From a checkpoint of a small contrastive audio-text model.
Model: 7.39M parameters, log mel input, encoder arch crnn, encoder norm batchnorm, text encoder width 256, text encoder layers 6.
Data: trained on single notes of musical instruments (NSynth), 184686 training examples, 1.0 epochs.
Rows from block 2 of the audio encoder of a small contrastive audio-text model, named by matrix and row number. Each number is 50 + 10 x the weight over its row's rms, rounded and kept within 0 to 99. All counts start at 0.
After each channel's rows are labels from the 100 clips, of 14976, where the channel reaches its highest value: "top examples" is what is common among them. Only what is clearly more common there than usual is listed. The data: single notes of musical instruments (NSynth).
# conv: width-3 conv, stride 2 (encoder.blocks.2.conv.weight, 192x160x3, each kernel summed), inputs 0-159

conv.186:42 50 54 61 61 53 72 62 46 60 49 54 54 38 49 50 62 52 63 61 50 58 63 53 41 30 51 33 33 54 14 49 50 55 55 35 45 49 55 61 49 50 58 27 61 49 38 55 44 59 65 50 60 43 43 52 37 33 58 47 49 50 50 57 39 37 51 36 44 50 39 37 53 30 60 54 37 60 61 50 55 60 48 52 40 51 46 47 51 56 53 41 54 45 40 63 54 63 46 30 58 37 44 64 34 53 54 44 54 25 39 56 54 30 49 56 40 42 37 46 49 23 59 52 53 47 52 56 50 57 53 50 56 39 49 68 48 61 63 32 58 55 46 24 50 58 52 44 58 55 40 52 48 72 56 44 48 54 50 36
top examples: pitch class F; octave 4; pitch class E; note: F4

conv.175:40 34 39 49 43 46 51 65 36 45 48 58 52 31 50 44 55 54 31 46 49 48 54 61 46 48 52 65 57 64 48 50 56 48 60 62 57 32 49 34 49 53 53 62 45 55 25 45 52 64 52 36 44 48 59 53 23 50 39 54 54 61 54 43 49 39 35 27 47 55 39 42 25 48 40 59 37 47 58 57 32 46 37 52 60 48 49 54 39 59 44 46 50 45 54 49 32 68 38 55 68 26 52 59 39 54 44 57 52 22 54 52 42 58 45 65 38 34 54 44 46 53 47 51 40 42 38 50 36 49 50 57 55 60 52 43 52 40 68 33 48 54 56 59 47 41 50 45 70 54 55 60 65 52 58 59 40 67 67 54
top examples: pitch class C; octave 7; note: C7; octave 5

conv.120:52 35 33 48 54 59 71 47 41 47 56 62 49 42 42 53 39 73 52 54 49 74 51 54 46 42 45 43 55 37 45 51 31 50 52 35 41 64 44 45 54 67 47 39 55 48 54 48 16 49 63 40 54 62 39 51 40 41 50 52 47 61 22 61 48 45 49 43 44 49 29 38 53 30 39 46 56 62 44 49 41 56 46 68 59 46 38 44 52 56 65 46 36 46 54 52 64 46 53 43 49 42 56 59 31 55 63 53 62 40 43 48 44 62 57 48 44 61 49 49 35 36 54 51 44 57 65 50 49 48 56 60 45 45 60 58 34 68 48 43 76 57 33 41 49 56 44 41 51 55 37 49 46 57 75 48 52 50 57 38
top examples: octave 3; pitch class D#; note: D#3

conv.4:50 44 59 43 23 32 44 59 54 49 56 43 58 47 51 36 49 49 50 47 39 36 52 63 40 59 46 61 66 54 45 49 48 56 54 58 56 43 46 20 42 47 75 52 57 51 61 52 49 55 35 52 34 42 59 59 55 33 38 57 63 47 50 53 47 50 58 48 43 57 50 47 57 68 29 73 42 40 52 34 44 32 65 57 59 64 51 47 30 60 45 71 57 52 43 45 41 58 57 72 53 53 54 39 35 48 33 64 44 64 56 41 60 62 35 56 46 49 63 40 47 61 47 60 54 53 32 38 41 47 32 53 46 46 53 54 57 43 54 51 39 49 54 65 55 53 55 67 52 58 61 60 50 41 49 45 43 70 49 68
top examples: octave 5; pitch class C; note: C5; organ

conv.57:50 28 32 30 48 41 36 44 50 43 37 50 28 47 61 56 30 55 42 41 32 51 50 41 58 47 29 48 60 32 50 38 43 52 56 72 51 50 53 43 37 53 51 33 55 38 48 21 41 55 38 47 31 49 47 53 49 55 38 38 46 43 49 53 41 52 44 58 53 40 45 42 38 36 41 41 56 48 43 43 37 46 41 54 52 41 48 41 56 56 62 54 36 51 57 54 36 53 54 44 51 61 54 34 52 50 54 59 42 57 46 28 52 51 43 44 48 68 49 49 49 40 37 45 46 63 54 41 47 71 37 78 57 37 70 53 45 57 44 44 64 34 56 58 46 46 36 33 49 46 53 43 51 52 62 45 52 38 36 35
top examples: octave 2; pitch class A#

conv.139:43 51 39 46 53 46 42 53 41 59 44 56 46 57 63 43 53 68 63 36 48 49 51 46 34 35 49 46 50 50 44 45 33 41 57 39 51 51 42 57 34 61 56 44 39 63 46 50 57 60 50 60 49 57 28 57 38 19 28 47 67 55 40 48 45 49 53 17 49 52 31 32 44 56 45 69 38 34 70 49 44 41 48 63 56 49 52 65 41 51 48 42 53 43 57 57 43 74 40 39 48 48 37 55 31 40 45 59 50 58 59 31 51 56 59 62 61 58 49 56 37 49 59 60 48 58 41 41 54 53 38 49 69 43 67 52 52 49 51 40 27 54 51 53 61 45 41 42 58 54 40 58 57 59 60 58 48 58 46 51
top examples: electronic; organ; octave 2; octave 1

conv.98:51 55 58 44 26 23 47 57 60 44 43 44 47 51 45 35 48 37 51 59 49 40 43 42 44 56 55 61 57 68 47 47 46 49 36 60 62 42 64 40 42 41 55 48 63 67 43 56 65 50 59 59 47 37 57 44 50 52 49 58 68 45 68 64 43 56 50 55 54 46 40 47 35 59 44 68 51 34 64 45 35 40 49 45 51 53 69 56 41 63 44 53 63 50 37 49 60 69 46 65 49 49 44 50 31 44 55 60 49 55 31 64 64 44 54 56 56 52 53 39 56 57 33 50 64 47 35 49 39 42 26 60 38 41 43 17 62 42 55 42 56 44 56 53 44 40 60 59 55 47 72 59 43 49 45 56 47 64 50 57
top examples: octave 5; pitch class D; note: D5; octave 7

conv.87:55 51 45 47 48 43 56 33 49 45 52 54 56 52 47 47 47 64 40 59 52 61 47 51 54 60 54 63 41 52 56 41 50 58 48 56 49 43 45 53 38 64 57 48 50 55 63 44 56 61 34 50 29 48 57 67 51 41 31 60 63 36 58 54 40 43 59 48 49 33 51 56 50 55 57 54 53 43 63 39 26 46 60 41 64 68 67 38 52 43 49 53 64 58 53 47 50 49 48 50 39 48 56 43 49 48 50 75 49 49 41 47 41 58 57 76 46 53 50 44 51 64 39 63 62 72 50 51 61 49 39 40 74 34 57 64 60 47 48 59 48 57 54 66 83 53 55 44 53 45 59 74 43 59 34 66 76 58 41 61
top examples: electronic; organ; pitch class C

conv.52:55 29 34 38 33 50 42 51 44 54 43 68 39 49 49 52 34 77 55 39 43 62 46 49 57 47 43 56 54 31 51 38 19 49 50 36 46 54 52 44 49 67 41 42 45 47 51 40 33 57 51 38 39 65 38 48 45 40 27 45 41 55 30 51 49 56 53 46 52 38 22 38 44 40 35 44 69 44 46 38 49 49 39 63 54 47 52 56 51 53 54 54 34 46 55 59 48 56 46 50 42 48 59 45 37 54 60 58 50 49 44 37 51 61 48 52 56 65 51 54 37 46 48 46 49 62 52 42 51 51 44 82 41 50 75 45 46 62 39 42 67 43 43 52 48 61 38 36 47 54 41 43 52 44 71 46 57 54 48 36
top examples: octave 3; pitch class D; note: D3; note: C#3

conv.99:50 58 50 50 37 46 58 61 40 52 48 57 58 34 54 42 57 45 53 54 62 53 49 57 47 66 50 58 51 60 70 49 53 46 47 56 66 42 45 45 48 30 44 68 42 45 33 46 46 55 57 39 73 36 56 30 42 65 55 54 39 39 61 57 41 37 50 56 40 50 60 52 42 36 60 50 41 56 37 54 58 59 46 42 63 57 54 62 52 33 56 39 40 43 45 56 47 31 45 39 42 32 51 53 52 49 52 34 49 30 53 62 37 49 64 59 39 23 45 63 50 52 60 51 46 31 50 49 47 50 56 33 33 69 41 64 45 50 59 44 15 50 44 48 51 33 57 37 59 45 61 42 52 40 37 32 45 52 55 55
top examples: octave 5; pitch class C; note: C5; note: C#5

conv.163:48 47 53 51 51 38 32 50 52 35 57 42 47 62 54 53 58 61 70 48 30 47 50 47 48 49 55 24 54 43 33 42 51 47 57 55 39 33 36 48 59 58 55 58 63 24 69 60 40 40 43 74 50 47 45 51 63 40 43 35 65 67 58 45 61 43 69 60 45 59 53 42 50 55 50 58 38 30 43 50 57 29 54 43 35 58 60 57 35 49 45 52 52 49 53 47 37 48 35 54 32 56 46 46 51 53 35 45 70 63 53 55 47 44 54 39 64 63 58 48 59 40 60 40 38 44 45 30 47 45 42 58 54 41 54 50 39 59 38 44 53 48 63 34 53 49 46 58 45 21 57 42 41 43 58 50 40 41 53 44
top examples: pitch class G#; octave 6; note: G#6; note: G#7

conv.182:50 48 56 53 47 38 59 68 44 53 40 60 54 23 57 35 55 41 53 37 53 51 55 47 42 46 64 60 55 72 44 59 46 51 60 42 48 31 52 40 39 37 59 41 56 43 21 52 53 56 61 40 59 40 59 43 36 43 46 50 53 40 48 54 39 39 45 34 46 52 34 38 42 48 40 50 37 39 46 50 53 48 46 60 58 38 51 53 41 55 46 47 59 50 38 66 49 73 53 44 63 35 51 63 36 49 48 42 37 30 37 58 50 52 51 44 50 23 41 52 40 48 63 43 52 26 29 50 43 40 49 43 44 58 43 42 50 50 56 22 32 43 49 48 42 47 61 52 59 57 49 54 50 52 48 42 30 69 68 49
top examples: octave 5; pitch class F; note: F5; pitch class: F#

conv.2:34 48 46 38 53 53 64 62 76 74 41 34 49 56 58 51 44 51 35 64 46 41 71 63 82 53 40 54 58 43 74 44 52 49 49 49 43 42 55 62 41 49 68 58 58 39 52 34 48 48 29 42 32 50 55 49 57 65 47 51 45 57 55 52 48 45 58 37 52 28 50 42 52 49 55 37 49 46 47 45 37 34 61 43 63 50 45 34 47 62 57 53 51 52 73 46 47 39 59 49 57 60 63 40 63 65 42 55 27 54 44 48 51 62 56 49 38 55 55 36 67 40 35 51 47 59 39 55 51 44 58 50 55 39 48 56 49 45 47 40 67 47 58 52 59 48 49 47 48 36 49 40 26 39 55 48 46 55 44 59
top examples: octave 4; pitch class A#; note: A#4; organ

conv.5:45 54 54 46 57 45 45 41 52 55 56 47 34 61 56 51 49 54 52 35 46 34 42 36 40 39 47 49 46 44 49 50 43 42 40 48 44 56 56 56 46 45 46 53 51 58 44 44 57 30 42 74 43 41 43 57 42 35 51 48 75 54 48 44 51 49 63 53 67 58 50 46 20 48 45 64 52 36 56 48 50 29 48 44 43 52 53 59 39 70 50 42 58 53 53 61 58 78 35 57 48 60 43 23 49 31 53 70 61 65 58 43 65 46 52 44 66 57 55 40 56 51 34 38 43 57 36 54 55 49 54 66 46 44 50 28 44 47 20 37 57 50 65 43 56 47 35 52 54 55 46 44 45 53 48 65 48 57 34 44
top examples: electronic; organ; octave 1; pitch class: D#

conv.60:61 61 55 65 52 41 48 42 50 30 42 36 75 54 40 52 53 44 50 60 59 55 51 34 57 71 46 66 52 46 58 48 60 50 43 54 53 53 55 53 46 54 48 55 47 63 56 62 69 34 38 60 56 45 41 54 53 51 69 52 64 48 39 41 43 51 45 53 62 50 67 65 58 63 48 46 57 57 68 48 40 45 65 28 44 62 65 55 51 44 40 52 58 74 42 47 58 53 48 55 42 53 47 39 61 50 37 66 51 48 51 46 56 46 52 57 70 58 57 54 50 63 56 47 72 60 35 59 41 50 49 44 55 48 45 39 62 32 35 52 44 45 47 57 78 45 41 37 47 62 48 58 49 44 30 63 70 42 35 65
top examples: octave 4; organ; pitch class G#; note: G#4

conv.117:46 50 55 48 60 60 44 43 38 54 53 55 50 62 67 47 50 64 60 40 52 44 43 35 33 43 43 41 54 36 50 56 42 32 48 35 45 65 36 56 50 50 35 56 42 59 39 53 64 44 53 60 51 52 36 61 38 29 36 55 72 58 34 41 44 40 50 33 59 51 48 46 40 51 47 83 48 50 58 52 50 36 53 60 57 49 51 62 38 58 38 50 64 48 55 68 65 73 34 45 44 50 35 40 49 32 50 60 48 66 51 32 56 43 56 42 66 50 51 47 54 62 41 49 46 56 32 52 59 45 56 61 49 58 59 35 50 54 39 43 35 64 58 53 69 47 46 35 62 61 36 55 52 57 53 65 45 63 48 47
top examples: electronic; organ; octave 1; octave 2

conv.51:48 57 48 61 41 37 44 48 54 39 51 30 61 55 51 60 52 35 51 49 48 37 45 56 60 52 48 50 57 53 55 44 48 51 50 42 40 23 49 40 50 43 59 56 54 52 70 65 61 63 19 51 55 28 49 47 61 61 55 38 62 54 61 55 59 49 68 61 51 57 44 41 42 61 69 57 39 27 47 53 44 30 56 43 49 74 47 48 43 49 63 53 46 63 43 35 43 53 28 60 48 46 43 34 42 49 32 47 41 56 54 52 62 41 49 78 41 54 53 40 54 54 40 63 60 40 65 44 47 61 39 47 46 34 41 73 57 56 53 62 46 41 54 47 43 40 55 53 46 44 62 50 56 38 49 46 44 54 36 67
top examples: octave 5; octave 6; pitch class B; note: B5

conv.132:40 30 60 44 34 30 43 49 61 46 37 40 48 58 61 61 50 46 50 45 24 31 50 46 51 44 60 51 57 32 49 34 46 46 49 55 41 46 61 41 43 60 57 42 48 43 57 50 50 48 37 55 37 31 50 59 61 50 46 51 57 58 53 49 55 64 66 54 62 49 43 49 38 57 57 62 61 34 50 42 40 25 58 43 39 59 60 39 34 70 55 51 52 60 59 53 55 54 38 70 42 50 49 23 43 38 54 72 38 58 52 44 53 47 47 37 56 56 62 27 60 62 41 48 41 64 39 41 51 42 36 66 50 39 46 50 47 43 33 52 60 36 62 41 51 45 43 52 50 40 56 56 41 47 53 54 48 68 37 63
top examples: octave 3; pitch class A; note: A3

conv.125:58 48 66 65 52 48 69 37 54 40 52 58 67 36 50 67 48 50 46 64 60 48 42 50 40 22 45 42 58 47 46 67 47 41 34 52 53 79 53 26 73 60 53 40 47 61 59 71 43 47 50 45 52 60 59 57 65 52 62 50 30 46 50 51 50 60 52 49 40 57 36 38 54 33 64 56 50 61 54 53 42 53 71 52 46 57 48 39 45 50 66 36 37 62 39 57 68 37 56 61 55 58 54 52 26 49 43 48 54 57 57 41 50 48 40 36 27 56 52 49 47 72 53 57 40 54 56 50 56 45 37 42 54 50 50 49 30 59 55 60 57 55 52 49 44 55 40 54 64 61 60 49 48 51 55 44 48 52 51 61
top examples: octave 4; pitch class D#; note: D#4

conv.21:46 52 65 36 47 48 28 55 41 53 63 51 35 53 67 45 58 41 43 43 40 44 38 45 49 37 37 52 67 53 53 63 74 58 41 73 66 42 39 43 40 33 48 58 62 49 52 38 57 46 48 55 34 59 65 49 43 44 48 55 56 29 61 49 52 36 40 61 37 56 62 57 57 56 54 63 56 63 53 48 45 42 39 60 59 55 38 41 46 59 63 70 51 29 38 61 28 39 54 50 45 56 41 50 68 45 45 45 69 52 49 54 53 42 40 52 41 50 52 65 53 48 42 58 35 45 61 47 48 80 44 60 41 48 57 51 54 63 57 62 45 54 59 69 40 60 52 55 59 40 65 59 51 53 51 37 38 55 43 40
top examples: octave 2; octave 1

conv.178:51 28 53 61 64 55 46 33 40 30 68 50 65 55 65 64 55 56 51 42 45 56 44 46 41 52 48 34 43 34 55 56 29 59 34 75 42 54 45 45 63 57 31 54 40 40 43 65 45 53 54 48 62 58 50 80 43 49 47 66 39 47 38 50 69 54 54 68 46 49 59 36 63 50 53 46 46 51 43 57 53 60 47 56 41 56 60 53 57 41 50 56 35 69 61 53 50 33 49 56 32 57 44 52 49 54 51 45 73 54 56 54 21 53 56 33 36 60 48 53 40 53 45 43 47 52 65 38 68 39 41 54 68 52 44 49 38 53 48 53 55 49 40 33 54 59 49 54 42 56 60 56 58 57 50 55 51 42 54 49
top examples: octave 6; pitch class A; note: A6; pitch class: A#

conv.113:37 45 52 48 58 48 56 57 60 65 45 50 44 48 53 33 55 48 58 52 42 51 68 42 53 41 56 55 41 65 48 50 43 49 58 35 49 40 60 63 27 49 73 46 70 48 51 52 60 60 67 42 43 46 47 47 56 29 39 64 57 33 54 68 31 42 52 18 44 44 35 37 56 53 48 56 30 45 74 39 45 57 56 61 64 49 48 51 48 53 58 50 66 46 61 52 49 69 68 30 57 62 50 67 41 45 50 43 40 54 54 52 50 71 58 54 45 44 45 53 47 38 50 61 58 49 31 45 50 43 41 39 62 48 55 46 58 55 66 50 33 45 43 47 56 67 59 63 62 52 48 63 45 64 44 45 46 54 50 52
top examples: pitch class F; octave 5; note: F5; organ

conv.8:67 54 51 75 50 58 54 33 45 31 59 55 87 42 42 41 56 65 52 44 52 63 43 47 40 57 54 46 41 56 59 40 47 68 36 47 49 45 50 40 38 69 37 50 52 65 53 82 45 55 58 43 63 69 48 48 53 43 51 63 50 54 46 55 56 62 38 54 42 54 58 57 61 49 34 36 59 58 68 50 56 51 55 59 53 55 57 60 51 34 38 46 54 71 49 59 48 46 59 54 42 44 48 57 45 51 48 54 51 38 49 60 36 60 61 60 51 45 53 56 25 50 61 54 77 59 61 51 48 40 53 52 61 51 51 53 65 48 50 59 49 49 28 60 60 53 58 51 41 50 50 63 50 43 54 49 70 43 64 48
top examples: octave 3; pitch class D#; note: D#3; instrument family: mallet

conv.74:53 60 41 48 46 37 48 61 61 41 44 41 58 48 31 34 44 61 47 70 51 60 32 62 66 54 42 55 63 63 56 57 49 58 49 64 71 47 52 51 60 51 41 52 51 60 54 51 31 61 62 50 58 60 50 52 49 55 35 50 55 64 69 58 57 39 38 37 42 29 48 53 49 40 32 44 60 58 44 46 34 53 46 41 59 37 64 48 44 44 42 56 32 35 45 37 64 43 46 54 49 31 64 59 47 72 51 50 58 39 32 56 49 50 61 45 42 64 57 43 32 54 39 52 56 51 53 47 43 53 39 58 47 42 56 44 40 53 62 52 63 50 38 51 49 48 32 49 31 32 77 34 44 45 64 46 54 44 58 60
top examples: octave 5; pitch class D; note: D5; keyboard

conv.100:58 50 40 48 52 55 20 39 29 44 53 48 39 68 47 38 51 58 56 37 62 59 47 31 46 48 34 46 59 46 41 60 40 39 60 38 45 54 39 55 50 56 37 58 58 60 56 45 70 39 42 61 32 59 35 42 34 33 39 36 66 56 49 31 43 40 50 48 69 43 58 60 40 62 54 52 58 44 61 35 40 33 42 59 45 45 48 60 39 51 43 58 59 41 49 54 53 73 40 37 45 49 52 35 64 42 39 53 55 57 50 52 55 51 45 51 71 72 51 56 43 56 42 41 49 55 56 48 50 55 50 54 43 56 63 24 66 57 33 50 35 60 50 50 61 51 55 43 48 66 38 45 47 44 58 52 55 42 42 40
top examples: pitch class G#; octave 4; note: G#4; instrument family: organ

conv.53:51 62 70 60 51 46 39 67 54 70 37 54 51 58 54 40 57 45 64 63 30 39 57 53 40 37 55 35 51 31 40 49 57 53 46 43 63 51 51 65 44 50 56 34 45 51 26 65 44 37 53 52 45 47 62 60 58 43 38 59 53 39 36 47 53 40 47 38 54 42 49 56 63 43 33 72 48 65 75 43 55 45 56 49 49 53 52 48 37 60 45 56 53 48 35 56 41 51 43 52 49 45 28 59 47 55 41 54 39 50 42 44 64 39 44 33 42 43 60 37 54 32 51 53 37 50 31 32 52 50 43 58 48 63 49 38 23 39 50 46 43 60 51 47 47 74 50 53 55 37 49 45 43 63 56 49 43 66 56 57
top examples: octave 6; pitch class E; note: E6; pitch class: F

conv.166:56 41 53 49 58 55 55 51 53 40 51 63 57 63 56 57 56 33 48 52 59 50 47 48 47 61 73 54 32 56 55 52 51 52 36 38 60 61 58 63 63 40 37 48 50 50 49 49 57 42 53 52 53 40 58 49 48 59 59 67 54 65 60 51 58 67 49 57 76 53 38 47 36 45 70 44 67 51 44 60 52 58 34 29 40 55 63 56 65 71 61 32 54 52 48 46 62 44 53 65 53 52 49 46 47 52 79 64 49 52 44 51 45 38 46 51 44 45 40 43 71 66 45 34 57 56 55 66 56 36 52 61 38 47 44 49 46 46 46 53 65 51 70 45 47 36 61 51 68 56 41 54 48 57 33 73 63 65 61 43
top examples: octave 2; mallet; keyboard

conv.47:43 48 48 52 35 30 59 34 63 50 42 45 63 51 47 62 48 47 57 40 45 34 43 34 44 53 54 52 54 58 53 44 39 48 54 33 39 45 61 46 45 54 55 42 51 63 55 67 68 55 39 41 53 47 42 28 65 58 60 35 48 55 49 55 44 70 57 44 51 60 34 41 35 61 64 37 53 40 72 51 38 41 57 50 40 66 51 59 35 64 55 28 51 65 53 39 56 63 51 62 54 56 43 43 35 26 42 55 42 57 66 32 63 61 59 67 53 42 40 47 51 64 47 60 59 59 51 45 44 48 26 46 47 41 53 48 63 37 45 68 58 39 50 59 43 39 48 50 54 64 53 51 55 29 51 43 53 59 44 50
top examples: octave 6; pitch class C; pitch class C#; note: C6

conv.127:66 58 51 61 55 57 38 51 36 32 46 63 53 51 49 37 52 48 67 43 52 60 55 34 48 60 66 55 52 52 44 45 51 47 70 33 39 31 54 50 55 57 42 56 50 44 58 55 71 34 46 55 59 52 31 46 57 51 55 46 60 55 33 39 48 56 59 56 58 66 53 62 54 66 46 44 41 47 46 51 63 59 46 53 44 42 56 69 57 38 45 45 60 54 48 70 41 64 53 45 47 40 47 52 59 46 43 33 48 51 60 51 49 54 54 55 79 51 55 68 43 53 76 22 49 35 52 56 46 32 56 43 50 73 47 47 66 47 28 52 35 45 40 39 46 38 63 51 44 59 40 40 44 34 45 45 41 46 59 39
top examples: octave 4; pitch class G; pitch class: G#; note: G#4

conv.146:59 51 48 67 51 58 47 36 33 34 53 47 68 55 32 27 34 69 39 65 59 68 52 58 42 53 48 58 61 51 42 54 52 52 57 45 45 52 43 41 50 71 55 49 40 71 48 66 62 51 48 52 42 61 37 64 35 37 40 50 64 53 29 31 55 51 49 42 61 48 52 63 57 61 46 65 53 56 60 44 35 39 62 41 57 56 68 47 44 40 43 54 61 59 40 56 60 55 36 49 50 29 58 51 52 62 44 65 48 50 40 44 38 53 43 59 64 54 68 45 40 68 52 43 54 58 47 50 51 36 55 46 57 49 54 43 74 46 44 52 46 62 37 49 69 52 53 52 47 58 46 60 50 48 52 60 65 58 54 73
top examples: electronic; octave 3; organ; note: D#3

conv.39:46 46 57 32 53 56 34 59 55 65 45 48 48 48 55 38 59 59 50 25 51 33 52 54 48 48 63 58 45 56 47 57 55 50 57 51 35 42 45 53 47 49 48 67 54 37 62 43 46 73 48 40 45 50 65 53 62 39 38 57 44 60 44 56 49 51 72 36 37 53 45 29 77 53 38 53 37 44 58 56 55 53 52 53 58 70 41 56 32 48 46 61 53 35 61 38 27 56 50 46 62 54 55 73 45 61 32 46 45 45 62 58 38 66 57 52 38 44 45 51 56 52 60 60 42 42 46 31 51 55 45 40 61 39 58 63 45 45 77 47 29 49 57 52 52 69 47 61 62 54 49 59 53 63 50 50 36 62 49 59
top examples: pitch class C; octave 5; note: C5; octave 6

conv.118:46 58 35 55 50 48 38 60 36 43 48 59 49 54 58 57 51 44 48 39 39 42 45 62 45 37 52 41 66 48 53 53 41 47 55 53 52 30 40 36 49 37 50 52 57 40 58 46 67 69 31 39 55 33 42 59 35 59 36 43 54 34 56 48 56 36 49 48 41 53 37 54 41 56 69 55 43 29 38 56 52 43 36 51 58 49 45 48 49 47 72 60 44 37 30 53 32 37 44 33 44 39 33 49 44 53 38 47 34 51 45 43 45 26 31 70 36 59 52 43 42 34 56 64 38 42 75 37 55 63 46 51 50 60 51 72 56 58 57 62 40 52 52 43 41 39 54 46 52 38 55 51 64 47 59 48 51 59 46 49
top examples: octave 5; pitch class B; note: B5; note: A#5

conv.124:45 54 66 46 68 48 49 66 61 65 45 52 45 55 57 60 64 43 54 38 52 42 54 52 53 39 49 34 25 28 38 37 52 38 47 58 45 46 56 68 42 51 46 40 53 46 28 54 37 51 47 61 52 45 45 60 53 53 53 54 49 68 48 45 61 49 40 52 46 55 48 36 52 21 41 45 45 49 64 63 63 50 35 35 47 31 35 53 52 60 42 35 62 47 56 50 49 50 53 45 61 54 49 60 46 51 57 55 59 51 61 55 50 54 54 28 38 36 43 40 62 43 50 45 46 58 32 44 45 48 44 59 66 43 45 41 26 29 55 49 61 32 61 38 46 64 51 59 50 48 23 49 53 74 47 58 44 51 59 49
top examples: octave 6; pitch class A#; octave 7; note: A#6

conv.171:51 32 54 21 51 50 59 43 61 56 48 54 37 45 55 53 44 50 30 46 57 49 55 48 58 56 59 61 43 61 54 46 55 60 59 50 40 59 59 59 44 55 53 44 47 39 59 17 45 63 46 35 25 39 66 43 60 48 41 63 47 52 59 52 48 69 57 57 57 43 35 44 50 43 56 47 65 55 64 44 33 59 38 47 64 72 54 48 57 66 59 46 48 41 61 53 48 49 59 58 55 52 61 50 57 42 66 63 28 47 50 53 43 59 51 56 42 50 45 49 70 57 41 48 50 70 50 61 40 54 44 50 48 33 62 62 48 46 51 57 63 30 75 57 52 55 55 38 72 57 54 56 49 61 43 61 55 57 36 43
top examples: octave 2; mallet; octave 1

conv.140:59 56 51 57 47 49 40 56 61 48 50 40 41 61 59 38 54 47 49 61 36 48 59 53 45 47 47 35 66 42 54 43 59 43 50 46 47 34 48 40 53 56 67 59 51 39 51 51 71 28 44 41 37 45 39 54 51 53 41 46 48 46 49 51 55 52 34 58 57 41 58 65 52 73 48 68 47 43 36 50 49 35 55 50 57 40 53 47 40 58 57 73 65 52 47 62 41 30 47 62 59 49 46 48 64 45 24 57 34 67 47 53 45 48 28 47 56 56 74 39 52 39 54 46 43 52 41 52 51 27 60 57 39 70 50 44 63 58 33 55 42 62 42 42 57 48 67 62 42 29 53 48 29 28 58 44 55 52 47 53
top examples: pitch class G#; octave 3; note: G#4; note: G#3

conv.35:43 43 40 58 51 47 58 24 57 54 46 48 44 55 69 65 48 56 42 45 49 42 45 24 47 42 28 53 45 44 52 44 24 34 22 65 49 64 44 44 58 62 50 47 47 50 61 56 57 54 39 44 51 65 46 57 54 54 63 33 49 39 47 57 39 57 45 59 49 49 49 33 51 45 59 43 45 40 59 55 39 36 66 56 56 41 56 39 42 38 49 39 51 60 58 59 49 50 63 37 47 74 49 38 51 37 29 47 58 69 62 37 49 66 59 50 48 59 52 50 50 57 44 54 50 71 50 44 67 44 30 42 65 49 62 38 51 49 52 59 53 50 46 61 70 54 39 50 49 59 57 42 57 54 47 51 54 26 37 49
top examples: octave 3; pitch class B; note: B3; organ

conv.165:46 57 45 50 61 49 56 50 47 54 47 55 67 55 60 54 63 47 43 46 63 58 52 52 58 63 52 57 44 56 68 65 48 44 29 50 59 54 43 56 66 34 33 71 54 48 55 59 61 58 51 44 64 45 56 47 48 54 51 62 50 44 63 56 57 30 61 45 57 53 47 36 47 42 79 48 44 43 29 50 57 58 56 48 53 59 54 66 59 44 70 33 26 52 52 39 61 29 49 33 45 58 42 50 47 49 55 37 52 51 48 55 37 49 66 58 36 54 33 61 72 46 43 50 58 41 71 57 72 57 47 39 45 62 47 58 40 72 51 41 38 64 52 42 57 57 41 34 60 55 51 47 53 36 44 58 56 50 58 61
top examples: pitch class A#; octave 4; note: A#4; organ

conv.15:52 28 40 42 71 67 70 26 49 51 52 60 51 47 53 49 46 61 34 57 59 71 60 51 59 58 40 59 38 42 69 55 55 48 45 49 37 67 41 53 49 59 52 56 53 43 49 35 48 47 48 43 36 44 46 55 40 42 59 49 41 49 38 55 49 57 52 60 62 36 53 53 66 44 58 53 57 62 59 39 34 65 60 49 53 58 48 44 69 49 57 42 50 62 61 61 59 40 67 46 45 64 62 45 60 43 68 64 50 47 43 50 45 53 66 50 44 55 49 68 56 50 44 52 50 72 49 69 68 44 63 44 53 43 55 62 50 56 40 40 56 56 51 57 68 57 44 35 63 65 41 52 34 45 40 55 68 36 29 49
top examples: octave 4; organ; pitch class A#; note: A#4

conv.84:51 48 45 49 69 50 52 39 52 53 27 42 26 55 53 52 42 51 34 63 49 55 57 49 56 47 55 46 42 43 50 48 54 51 50 56 54 53 56 63 43 53 56 43 60 57 55 39 56 56 44 55 24 43 42 75 48 41 31 54 65 33 57 60 51 42 46 57 62 25 51 60 55 46 54 54 63 55 62 38 23 58 41 31 52 53 60 38 58 55 59 51 61 58 53 47 60 47 49 45 41 57 50 48 63 50 55 66 49 55 35 50 46 47 52 53 52 63 53 47 62 44 25 48 56 69 54 54 64 52 48 46 69 31 60 55 51 53 52 47 53 56 67 51 77 53 49 31 51 41 48 63 37 64 34 63 71 42 37 45
top examples: electronic; organ; pitch class A#